A small image classifier, trained from scratch.
Training: soap at rate 0.0035, 8900 steps, batches of 256, held-out accuracy 97%.
Rows from block 8 of a small image classifier, named by matrix and row number. Rows with one number belong to one neuron. Each number is 50 + 12 x the weight over its row's rms, rounded and kept within 0 to 99. All counts start at 0. After the name is the row's rms in percent of the matrix's.
Before each neuron's rows are labels from the 100 images, of 14848, where the neuron reaches its largest size: "peak at" is the part of the image that holds the peak; "top examples" is what is common among them. Only what is clearly more common there than usual is listed. The data: stained colorectal tissue patches (NCT-CRC-HE-100K).
# u: gMLP up (value half) (model.blocks.8.mixer.u.weight, 192x192), inputs 176-191
# v: gMLP up (gate half) (model.blocks.8.mixer.v.weight, 192x192), inputs 176-191
# out: gMLP down (model.blocks.8.mixer.out.weight, 192x192, transposed), outputs 176-191

peak at: middle left
top examples: tissue: adipose tissue
u.45 089:44 43 58 69 67 51 43 61 50 45 55 52 30 62 41 51
v.45 089:62 56 40 61 55 53 46 65 54 61 43 60 46 48 46 22
out.45 097:45 52 57 45 67 24 52 59 42 65 54 41 54 51 41 59

peak at: middle left
top examples: tissue: smooth muscle
u.109 085:20 50 56 52 64 35 44 58 32 53 56 63 52 47 35 45
v.109 090:45 63 49 40 56 43 48 41 60 37 81 32 56 44 39 38
out.109 101:55 67 46 59 45 65 52 50 46 42 47 22 28 52 55 53

peak at: bottom centre
top examples: tissue: mucus
u.63 110:47 56 58 38 58 24 48 67 33 52 37 45 52 66 41 38
v.63 076:52 46 44 47 54 61 64 59 49 64 52 72 41 57 50 59
out.63 091:52 52 57 66 44 68 66 59 46 50 65 32 53 36 32 66

peak at: top right; middle right
top examples: tissue: normal colon mucosa
u.20 048:38 54 59 47 61 41 35 50 35 62 68 62 31 41 30 55
v.20 135:33 78 80 46 39 31 48 50 54 39 50 58 47 40 37 39
out.20 138:56 56 39 33 42 66 44 45 52 41 65 49 45 44 75 64

peak at: top right
top examples: tissue: normal colon mucosa
u.145 064:51 43 48 60 55 54 48 54 67 63 61 69 63 57 30 43
v.145 104:66 31 49 58 33 41 43 39 58 60 49 50 43 47 44 45
out.145 119:48 62 62 32 26 70 41 56 26 45 65 50 60 63 44 53

peak at: top right
top examples: tissue: tumour epithelium
u.150 117:51 52 73 52 65 47 71 43 62 53 30 54 57 72 46 82
v.150 102:37 69 57 49 48 51 48 73 63 57 45 52 67 45 49 42
out.150 096:45 62 43 43 60 46 26 43 59 51 60 52 42 45 31 61

peak at: centre
top examples: tissue: adipose tissue
u.153 098:36 56 51 55 38 44 67 53 45 59 68 32 35 47 36 35
v.153 107:36 64 55 60 47 42 59 40 52 50 73 45 32 44 41 50
out.153 107:51 87 52 39 72 56 46 71 62 59 53 56 41 64 48 67

peak at: middle right
top examples: tissue: smooth muscle
u.67 091:54 42 61 35 53 71 42 60 59 57 67 47 49 68 34 52
v.67 190:57 54 39 53 52 36 36 68 32 49 59 57 32 57 30 66
out.67 105:43 32 44 33 51 59 60 55 38 47 65 44 57 37 27 53

peak at: top right; middle right
top examples: tissue: tumour epithelium
u.8 059:69 49 48 50 52 34 67 46 35 61 34 72 57 57 29 37
v.8 080:46 60 57 76 37 52 40 16 60 53 45 46 47 38 44 47
out.8 102:45 56 65 50 47 76 58 34 49 54 72 63 49 37 81 63

peak at: bottom centre
top examples: tissue: lymphocytes; tissue: debris
u.134 105:63 49 46 28 38 57 84 72 30 56 33 61 53 58 36 49
v.134 111:57 54 50 65 62 69 33 30 56 49 42 65 35 46 54 58
out.134 083:45 42 50 62 36 62 48 78 47 57 61 36 52 63 18 45