{"translate": 0.06, "color_jitter": 0.2, "mixing": "mixup", "beta2": 0.95, "ema_decay": 0.99}
Rows from block 7 of a small image classifier, named by matrix and row number. Rows with one number belong to one neuron. Each number is 128 + 24 x the weight over its row's rms, rounded and kept within 0 to 255. All counts start at 0. Numbers have three digits each. After the name is the row's rms in percent of the matrix's.
After each neuron's rows are labels from the 100 images, of 14848, where the neuron reaches its largest size: "top examples" is what is common among them; "peak at" is the part of the image that holds the peak. Only what is clearly more common there than usual is listed. The data: stained colorectal tissue patches (NCT-CRC-HE-100K).
# u: gMLP up (value half) (model.blocks.7.mixer.u.weight, 192x192), inputs 96-191
# v: gMLP up (gate half) (model.blocks.7.mixer.v.weight, 192x192), inputs 96-191
# out: gMLP down (model.blocks.7.mixer.out.weight, 192x192, transposed), outputs 96-191

u.143 091:137156122099131064150110142135167122121113132155088160160150138133129136153097115156152098118129124168086206138133138123165155143154123117144129122122148121144128111131159141144120159132140133149123110134112137101097134107152072132139128111150144117124146169095117147111142139167149078125
v.143 068:094155109139144120116129134146098112134149147105141121126187084131111173137115118118107117089176130120144144127107136157175095137155137134102154183164130143106127121143125145171162124167127104106100180098140132139128086103180130133079131135118140166153120121131153129128125137125142115140
out.143 099:146116123121099129180095127080089119121155132103094140139155142143155142131119089133120178170094135165111100109119109129132179161114137121103088169150095150135136186124114126146100168131087124128168143134165129123119100157087153128125141128134151141118146108087163155150102131128092121114
top examples: tissue: tumour epithelium
peak at: middle right

u.133 084:148149161121093141149099132101136152171116173141088124172145182131095145158131127138075098144135113114097113105116099156139133144137129140139093111115098158133120150147135163116128149139148103119072100143121098158090175129114133125131093103116131148149126126124127130165115128125137108141
v.133 078:098122126130119127129110120146093162130118102137125138113154155126129138146139142066129089112102140160109142140091116109143165102157156132124125168156105125133090115144145121070118117117170113139115086096125170124140171132097157114129085190132128143145129139141127151140113172136137122130
out.133 110:099136134136105127144107137138141131091129135197149113092162107116132089183125127135167110128156108108125149152144136117106113119149099097129127111149107122167145113131119081135148125095146184108155149113128142115133180134189136122122105095139114148158177134153132148109134151140108153136
top examples: tissue: lymphocytes
peak at: bottom centre

u.180 086:153117109139113116102119097151133135150153158150166095076162133108099111156108154150143148109174135151156132089139135144143122141166127141115154169152141055137152135175130125173096103132133148116121133101156143125099122153148113154137125144125116135152122134127085116099129153123134091115
v.180 121:112152145123156106160095099134159122147157134176109136119155127155128111105139115122111128134135112155127138117147164112101113152143107080138094060105188116151108129145101157132101079103107149126134103116134138165092126132146135130120122136131137075140164117106144128123150160114112121085
out.180 103:150142147133130121158129112132150150089179138146117129114123167130066193153160127129137095165095120106152145141118137128139137181171127133144128143130101174133148125124125137101122094140139138152143117114150089112122152100145145085126121119127111130088166162144104105134115151093119168127
top examples: tissue: lymphocytes
peak at: middle right

u.165 104:106122094122174137133127140106117131066102114134082100116120137127175120150142103116123111101117143158140111151102105135103121110156116149128111125151098157149106083121143137125112145109114167148150125177155124142128154141133137120132095136100157118138106145100105191175117090125112132111
v.165 112:118152105182172125173133147135124140109128134092127102156151161169164161113129110109118116107132136167150109121107092123124124076136099154152090168159120164122149074097145141120101131081104155143139144179144107144112127176146163126107116114136137137137103121113125147150119129122105112126
out.165 099:151167132123151077179136134084140170139124103077129119156127102114114109128144156114136116095126104131112138148159135143134136108173130114133147113114050121104172061122121141096133100116096150159133129153113106114103135098146100128160150164110165114137127086148087118115100108133133128137
top examples: tissue: normal colon mucosa; tissue: mucus
peak at: middle right

u.21 101:147161148113125102105175083127113128154132117135118142132160084070137161185120115141126111153138136089084112117148129176147115098113154111125144145089103134138121171157134135116105143176130101126070141112093126182127123118130097098096122136093148180147189127135114155123145170113162121144
v.21 121:150106124116080135136058150088147144129196133151132098119125177131110109115121115130106145121118119139150113145132150077102138171157191128127180103139156130136128138122157135097130132110126141137149137111143163081127171195107157185147149150171119079107096127119147088128151080116139113101
out.21 108:099105108112115143168135135118121114120145134122145118137159103123161152090113138113138113151119106125136090146117138123162068117127099138113129123093167103128125123123124108089142117119101177135127169084064077151138095092144118153092159136156124110145144144125079104090149111119127154159
top examples: tissue: mucus
peak at: bottom centre

u.134 151:104167135139127161110126163130166154116131103147150145081154140121082129101107183087127100130149136137149116123080092139127138137158162108098146144147122135095116127117180125145132098135164104121132128105124142124123116129117146132113075153085166168178137140132123142115122154164152115115
v.134 086:135144149072127109079144152136094115132148120131125124100130101120139110142125135115119149152137146112128087138114139188179136136119160175108120080120136124093156120116175128050141142151168140121133095134104171122141160128141115117147147147127144102149166097132093131124145101149129104131
out.134 087:157093109169108112080138119136108143137123133110125147136108123126129129180118122136129156097118081163107164140098167116120187078105151158101126132124176137135095124140098112136115078135129111157111166160156153155095171136126085075129119129136158136127134109128130157103096102146110110134
top examples: tissue: tumour epithelium
peak at: bottom centre

u.69 097:128129106134129088096074119169121113096127162119134130113195114124103165142104135151176136181139104116153155083153115170113117156159153172123129175127119118100145145142145118125115106157149087071098130084099162140132107130149151144127109160108132136164129137142118123122126136112179109106
v.69 102:148108135130120146129122178151115109108127116129149083104074175115122153091142097121097125149158124179170110114120152167132139133112141121152116113126137116147136118121143185108125127082130138102149117154153098115144138174103125094123126110144115144112115129153145102098138133128113114174
out.69 106:128120142137108170133143144135100135160150144097133129108111140108116139108080136091156164134111121094143197114103138145103151112104100143114133117123124117130105159146129099119145145113122117137128119185128130141137042170142119136123123134119168151102119130154123128123129171129143204142
top examples: tissue: smooth muscle
peak at: middle right

u.157 081:122151151129164082142122110162141143140132143168111151076126142094133120105128104086117140155120132151140125108141139113123117151184124091130107110111183118144125110125139103150096070122128155142162114114115133156096108116117154128090122145113155119146148139136114166126131133180101108098
v.157 098:113167157125130086155078103153148126141106138159140149118164138096095117102125113113127139156137148128119119120098163126120113171152130068131089107117173121118119135134143148148142097110150127145130077103113141120107107107154140120125113123098140080174178132110145124129145129144114129101
out.157 094:143123092149114135124135122154129119162091131096131134155136137145136133108135141124134089130147132102158117116130071088079137153124149093121134135131128114116175122142136182106144121147132135135133136107154138134157135116111088109176142118094140095159137170126095110115129110133139136131
top examples: tissue: lymphocytes; tissue: adipose tissue
peak at: middle right

u.136 090:143146147145108119187062119131132126135143181151101126130145178138132132122115079144096113137122118147130142131132138117098163146159086083126089126101143092132099113171136152128123123102150139161113123132158089115089138124132091109117139163142113109160131113118176117166111122079122107120
v.136 083:131176089105096130092093092150127148141138160137117181126147146120085114128141146138115137170119125098107147114148111161093157145139153090093114143130107121129118162175146099103132106130139101106109142143113139135099153114141128147133087157133102154140111161136148126098094135143164126108
out.136 107:141135136120091148154206133166104148149120159110120134102111138194123100140118167140182116115183140152120126168146138107158107112179132123124103114199138091131150146140098118119117128097131146117156178102115149122121141148128133082104133104188144145125143120120083134092123143122133135139
top examples: tissue: smooth muscle; tissue: debris
peak at: middle right

u.11 093:112134115106110170170105137125174113147134121149137145142090145129113130110133139133111085136111145141126084158110111095177162183143127109134124088141192093080108111108144156181137123129149118104110124172123114106127150160120107136164084157127145130099129121164164135138133126149121089148
v.11 121:137111127081174139155131097077127115111160133146090087152105131161148106150113111129132135194126106123155148153175144110117119146115123126148118134171146136153147118081127138114114134129111133151139140155130089163114145096152095122151150134152151089093136142116141137158143115097119130114
out.11 098:099149141168125113103140098114134145110107115154149182122086126091137074128140167093099092124128117121121123177119146129139143129139121153180104171124138088164125127123126118148123118141134146191120116157113101137107141083141119073117139138130150109134127149134118130110129113129152180155
top examples: tissue: debris
peak at: bottom centre

u.101 111:188124162098100100106114099157155132170132102176134140108129124114132116161136163101138110167101136111131091144110159134151174116137131128124162098130124091122102179138164107132137110163135081115093118110092151140133154117097110126082109130120130131139144170146108111124119155147152140154
v.101 120:139147127148160116151109102138082119102107134113099108131177113138169171160117077126139151118119144111121090096170100125145113083124110147131131172149118132136152113108153160130095143118133121132158118155119098126137144147179149113109120134149098138128109122077125126166159137087144114136
out.101 105:091116118127121142122136103129131151147112094173116096104156148116096139130115132120104148111178155121083114081111153139112129177105113144131140128096146122127163129150179157156127141140126074144137120127144122175146129093123159097134115118111112122109122130097154146151140166138135103140
top examples: tissue: normal colon mucosa; tissue: mucus
peak at: bottom centre

u.132 087:085169145173129146113131098139144131109136129112106137163147114146144173126121096141120132135138092122111153160118134158126141106123107071082102124144131175150112095137127145159118164189096134174107160158122131155124131122155095105123102132118130143153126166122167105127093141159135118172
v.132 060:088130118124118154124131131154142134152128152122129149161160160142112153147155126120136149168124106116130157137132110155105111124127078120130107113093094106159107132116151133098116121127144158158076142182141110134051136144109106163153127177103131116123097142152111127125150128174097114139
out.132 102:145108105163130150137149144089154172115139144124134124139105112181127108144124170093124074095159109117128177150116139121096123121162152123125125135084134126116130163104168141160138115129118144122119121155136105139127146170135157179134124102084145171149158164127098114147120124159128128136
top examples: tissue: lymphocytes
peak at: middle right

u.6 138:124109117121130154139137137103112135111129158115089105151119157191124142163113118116125103145123130122164140148155152134140148153110161181119180155121095128104132131089181130110078171163148153098090170129136135138133164124108094113136141131140125151091121116165121089139172120110144111154
v.6 093:136123159150137172120099104124154162100136101112117099138136175187122154140131114156139098132149120142108170124141143135171117130104132143129107145149087127126140118085124153091121132129119121079124136131155130153097151128100114105147096106115134128117161127127120134136163126131107123144
out.6 091:148104126085097091126073135109154101133117096129172139146178146103137122112135141114121106167175126091111142113120130136132105158109186092140143089138139136160115155152137156097165086056128166129134070137145114131112153122119126171141129129129190132145176156106126154097098143139145085094
top examples: tissue: lymphocytes
peak at: middle right; bottom centre

u.63 093:149146062162120177110125139136141139106137129126130120125149158134104126146101116134125100113120090183127139127096092137159140115103113120128134130172127134182114109133159098120116134083147137147157185154174155165124142162124102117084124132119106156109083147131153142123107130130158115125
v.63 087:098114141089128109153122108127111134158160129165104089141151144095112152137130093158138152132150131122139111115162170127129090182147106128144143090090143128118105138128119164136124140167130155101082105115141122126119129124140141148114170140127129046144146112149119103126178117099139115101
out.63 085:122174160155151121112123155099119125086120151096124093140136130139163106101127099106103176123108075111133129113113142103102079168138127122133129136109099126167131147142118115143146140129154132115140148156147119097126171106087185151142110138187105098162141153115147132102126091137143093102
top examples: tissue: adipose tissue
peak at: middle right; bottom centre

u.57 080:140132188154097118125111156122076133127123194128107090130136177131160154119088176137111110157174124125159116143130204147141138160158134134128071153114114140150174179155112131124152153136117109116102124121106123119098125112131116150149113086134115120135122117139114105121105129109139106107
v.57 077:131125151082086117088110120189088159115143133135128161095110117109119130135117179123159143159131121110123135128129176175106137119153185142131121124108097081116095167168159095089109113130102132116124110092135157141110155151079151149138153128128129144129095157135105133114124124128140128111
out.57 105:117099124108135127144109123096127137096167118096133143095153107122168101155122113114137116053143174113132137130162136115112127119144105069085145127162127111127166081143134138096138136098160134094160147099101160108121147111185135101086123088164118128127128129111135097070139126155114157110
top examples: tissue: debris
peak at: bottom centre

u.100 106:102174141141140098093141104136135120135109135124137121100126166145084120109115124114124126116140124197132134137155140119149135138126113138127140074059156146138128120121151122114065106122132157136124145126143146180108100129160169107097136146118131092154144098165142115145112136123132113088
v.100 113:125160163143157113115100091141141153105138123168094099099147137121109144082132089171120129132147084167126140105130149127128126154131098096141130105096153110132114126141111165113077135117134117126103129125146133134121110119179147136113098135107146080154183132143138098133144188111137133083
out.100 095:129111103164126098136116119117109112149114146119106077129130166151170155148121118135130108109155146155128117152132081108106127128153152124151131096138120125094109139140145153150118147148154114126106121128098061125166110099137146113121104105117121098144138126140158124109133128156095134129
top examples: tissue: cancer-associated stroma; tissue: smooth muscle
peak at: middle right

u.29 113:132134137132101144148129082119150102152125112123118135117128148119071122164166103128093122153111162114132087164110101112160153108132142119113174096118145118126121153114137127128129134149165110158085156156102113100144150160129106137128125220133150150124119119143140127121086115168148117173
v.29 125:101102173138184133171111140127128126119153112134150118118131145154142159111101087099156132086134166156129119109138138127097122115101091180147112133153105139175138080143101112112091115101102131109161154091164113118095148166132160141143119118155127104109100122120114121136147113092093116089
out.29 110:129133123190137133124123071121156137106139121113138120101115130171136139157131111106100090145148163085107117148091135100123145103136122128137108111097144087135115145130100107169128134150121100143170071151109094133127132113151106140093090121133160107128164138120127128110155138132106109122
top examples: tissue: adipose tissue
peak at: middle right

u.2 100:125142167092159154146126126171129143140129131176083143149098145143146093132098139142133139132103133167101121141162130120113148138148113106127132133117153054156103160171123139136120118124174125136111118136117123114125158113126106118150133129155089112080149127172125114137109184112156094116
v.2 070:109173134159130159109137174105134136141105124127141129129144141105109100162138123091080125152124138159089092150098094117181112135126135076140165148097136155154171138126132109131159125091141148126139144168140114155136163146140131122139107157147113114112121142143146121171126114173136098167
out.2 080:155112086115105077095098170135126135120184174138180112103110110121131099130102079122143140134141121187138143103107130090161137165123107107107137131154162147134152138128133088144177147114113114105147142125134137122112110165115126111139115141146111099104087135138159117120151110139142071131
top examples: tissue: lymphocytes
peak at: bottom centre; top centre

u.55 103:148154117108124113121085118164095136151152145130115091121139130096127115113154153187157156142141107148135095077140121172146149150150122152143114144120118119126149140172117155146133144111127129106137095144154132089143145147157129142088142111134120112163150163121120111152119139108127105135
v.55 084:114175140138127147137134124113166105106080128143148144137132090088091186135124110128109142139106074141109123142177073091090160146119154109086140119136131135148129147132145112126103134098130124121144121162120149138124153145119137123137120151128126168111115171159193111120117130151192124152
out.55 103:116101105150090091134132103155071143135121167111101143104154085125169102131116151126122141142157154119116108079140125124167104068124161099152139120156109117111121102095119108109123123140087129141112178123098149137162110132116145163125151093115156124142127085150111096113151114111082119117
top examples: tissue: debris
peak at: bottom centre

u.124 109:089154114136116111132161112096140129116137122129133132152136118172099134134137134111064132125132169173151126175048157132115121103136099088102143093125120145134132107110209109189136129136123149165115133140121145134132106142105171111116124127126181127109165138119162115134075126163122122138
v.124 125:170071144085124131134097135136140111131136113167105109113121135106180087157129145135173115126143142128147125104165156158171105182130149202181137122092130091124138155147129132107117093099106122088136088098130116151122151133119114155131173097161117092108163107138084117115184100111114107095
out.124 090:097101112077099185118139127113135081140136143119140123134125121114127105114111103101113124126128153116125094168159104151127113124126141084139160105154140146102149157146109144071154088094135135131142175110142122130141112122127102113159132150166115131152125138142202145130161148151148109139
top examples: tissue: normal colon mucosa
peak at: middle right

u.95 089:115136132144094185118142131091140157129154094146095095115106168139111094123131159118105072122114134135155105130153124105154101132122132110111134146159169130131156118119128115117095140121163141126179112134133135129143158135116167100119119120099140151124101106098141102147152082104131111144
v.95 129:121111125129159167137126139096084160103191119115112113129128141121132116116125112082136147077127147133131120165119140072116064094129158123127149129160166121150135130117103141097147123134125141132171186121147119126125161098065125125181152152143134121106120149114138123137117109087137114106
out.95 106:096131133139094144099122151074099124112141118123147130143169116138120143157149125164110148098083098110124120130107122080105137139177136093111118147108122110096149085134104144117134116116123178133122127131150150118102130138153101144126061110151131130150151135090153070099141105123150109154
top examples: tissue: adipose tissue
peak at: bottom centre

u.123 103:124147095127161087140158100149094136131104098110134105145122104094176143145168127097107132178149161103100111102157162154122143130133138111138111135118152096076171105107128162123103120174159133106127137136121139142175105101138112143107125147085148121143127110118106126103141146165070113127
v.123 125:110122171134099135143061135122146140155158167138109135116130144128114144128055127125140128107105116143167101116124120113120144146158132133106129102131117142154104128139154129154105134112128135135125113131152134105080164176142143131150105100142124115155086160140140104132128100119168112104
out.123 097:147115131119145138132181154126112087135118129120156176098112125190091071172111114141122089137117136152167127153120167108165152112159143165135107122116143148090140126116158174158131144128079155127146125124112147130129114129125148167153150066157114149134163123111134136121145115172112104080
top examples: tissue: adipose tissue
peak at: bottom centre

u.45 105:110130078173102145112145124099129110134109166110135165138148135139130126123125105104121127140081104139137134137108106121091146100142137103093125132157131107167175124111149100136128156076106157134123129178172148116088155189154150155136127142120102157092113161103155100170106123154176129130
v.45 122:113109127130156154159108158106052162124171132074116077148128169166134135116130139143125148112129157129195126116141178145136078123146095138146147146116131155130160134132130136136137155156169163137128113123082117126155133127136151098121169082155118108155110104112150094136139105108150112124
out.45 090:077155129125139170119101152090156168089173117091139196156169123127158132088166104111121166133141107118144125131094092112071119188143129149159149148116109104137122146123107150107125164089152113144144161138172133167139122116114158143144116131145098083116128141116156111116128109113138150145
top examples: tissue: adipose tissue
peak at: middle right

u.156 129:154114153090149129137107110121107138118111138151103155147148109113104134145115124128085124164111163118102132154134150129128141110149128102142168114088150105092114205129125176143111122183172077125075149123085143120140162094128104127153103145127111125139165130177125084163113148143157124136
v.156 136:120141102144078138136094165142169131132165167141143115144137181133119117109153128133103106112156108151138137131101118105165133199136154104119144116140167122117132127150136144100135124095143134113148109141129126081148112122102129171147138134149095132093115117139162137128132107132132103087
out.156 106:157165117142143156116102149127177120158140136128143141130111159152141136097153085141123149152098139116154134115119132122118125117166109160079126115165125116121108163154135178140120142121128120123133129164141116139154149109142119139154161115113167170127153129138132112163160146086138151159
top examples: tissue: smooth muscle; tissue: cancer-associated stroma
peak at: middle right

u.121 132:135147130105081144119151117140116176149121133156121146128139162101102118171123149143120121140096131142146143132133124155149147158158144127118178137100096117158097152165141111125089156156156154154097122135126164121115170155138123136120109136124099137112093137150108122136122133150166098141
v.121 072:090155088138117148127147196152106096125153156105115085142146141128109121109107123138136121099185168106169093108094114140175127172177137180095094083131168135094146148109150150133140150158166139088138137120114141107134109159134127128144136144092166119124120077128149143117133072135127086095
out.121 076:113138126135129094080143121167124156073109115116117157136113129125150136125106140110141127095089076135107120079167124108109157095151120083111101111137121125145152117120115107099169118151113093128126081131117136119149169100123150104159136158156100139163139164148149099146122184125116100148
top examples: tissue: tumour epithelium
peak at: bottom centre

u.52 093:120163144110126125142093130134122139111122082133154158077136173096131107126113120104145121137142105132087141110100169134079154150146139109120133149112117082134121130142131144108137089108146124107145098114126158174091168166135128151105061145100161153170139146092114126109132138146128114130
v.52 114:117178145162161128134109095167151118137122133118120106078174192126143156105113118153139140118139110147099148114107166110139116154119100092145107119091161115127113142134100163107097115077128128127109119099147133181133127156155140110097076130103138109151174127117140145114122183122141126108
out.52 094:185122132099127123102155105151152135144097127145130106132148137109141177125108114111122124142111105066135109095171122142153087142093132106175146116172113133058125109135149134095108142153131137133129123124167123096113150120150137100130148110127119108107126178160094119141132100164151146124
top examples: tissue: cancer-associated stroma
peak at: bottom centre

u.130 108:092122111156094131163118094132143119120134110103151141158154108123137134144172156109072111145144140081106115149105152138150120116134129103153127140149151147090134131090139139139134106135137132148088126158133105128153122109113089150161101126127144134157143197129140118126080125168085126179
v.130 126:169086122096120127134078145168128149129151176173087091123160163137138110134139138167161130135140109140153156075163132153122142185145159158158097131120118129125120167129123121119117096088112125063128113122142120151104133144153141163122158110143114096132123127123088166108195099108129108088
out.130 097:110102083054088172098125087085158065112156125131144107109154119094170115114101079103118122147125107148129120187112112113130118129134121134135098094137102125110156134132082155126150124139137135153139141095139164163121132114090151090110120129139143109147153077137139137151139135115125136147
top examples: tissue: normal colon mucosa
peak at: bottom centre; middle right

u.154 107:098157179141137142138152077145110136161162120131171140127133120128128096129124101152125111092104121132068171148116123095162149130092125137140118154167161119135161115126148084140119139170140135137123158130131130145111161116140158101143131094136120139072156103105150124173141112115127089085
v.154 125:105150175143161191131184102137121140119128113091169137124088132126113147110137110142121144068108115120093134128130131129120122123098128131138108151137115121163140118110109090099143145138130143116152170135155108152172177168105145109137091138160133181072106135129124114121130126124135101123
out.154 103:118143155103127142134139107123126121167167120083145153116114140104121132175105112161141088111114103135104170143130114160124172188131118121137137159113124134132132137102117102131146145180141192150092141111137131126171155108156135124120127092113131132105146142148101149143135150122116095141
top examples: tissue: smooth muscle
peak at: top right

u.103 083:113143099160155132143137149142119109078129146082146120099165114145083179145132107127164128118148123148142141066162066162157117081124107169154114154164142110093143091139172121138095145119150151110130164142140164116136092156172140149106161096100140146150112136098131146134111128124110113124
v.103 093:126139102168119131177118135120178121141095134123148110121167195167135155122123153127084109093125149156162129113077100122113138109124104149110123115148100123119128101125133131141082148088123142126142130118135130083109123197168151137067093108100140163161113088123140157115093114150119122151
out.103 110:108113132142140100174126082148148134140158119143106121143139169099137115116105133131103136140138127152089134115129124142121091168128164134104112095130095101116129128131146112123185097077133138112122124123128119136103101154145165109118130108124181128118074121179172078108132110163146120163
top examples: tissue: mucus
peak at: middle right

u.169 096:089164109147136126131133080109108135124094126129137155155136117176131134133211096121091121138128160129121183157124140143077115108127076092089112102110111124131122097110145129102093117150135145182098143155111073112131120123117127124148101127115159105142175133072125134129151126139126131140
v.169 110:132097110119148160097125160121126122077173130152139105097132121102145091108134150143151105096163126148135124098102135136125069132168157166140084123144164126130106148106145145128142090120123111092160154098157132167135147137108136125103138126095169149159111110119135124089165078112111105090
out.169 101:109118091141143091083105127119159138170133107100103115170142113149130141182172096144132119137158127110113138138102152085153121121167144167092066152156124109121121124103146121150169152127139123150145121134091132160145183115147191153081130108152136140111114136109145172132143139128104120142
top examples: tissue: lymphocytes
peak at: middle right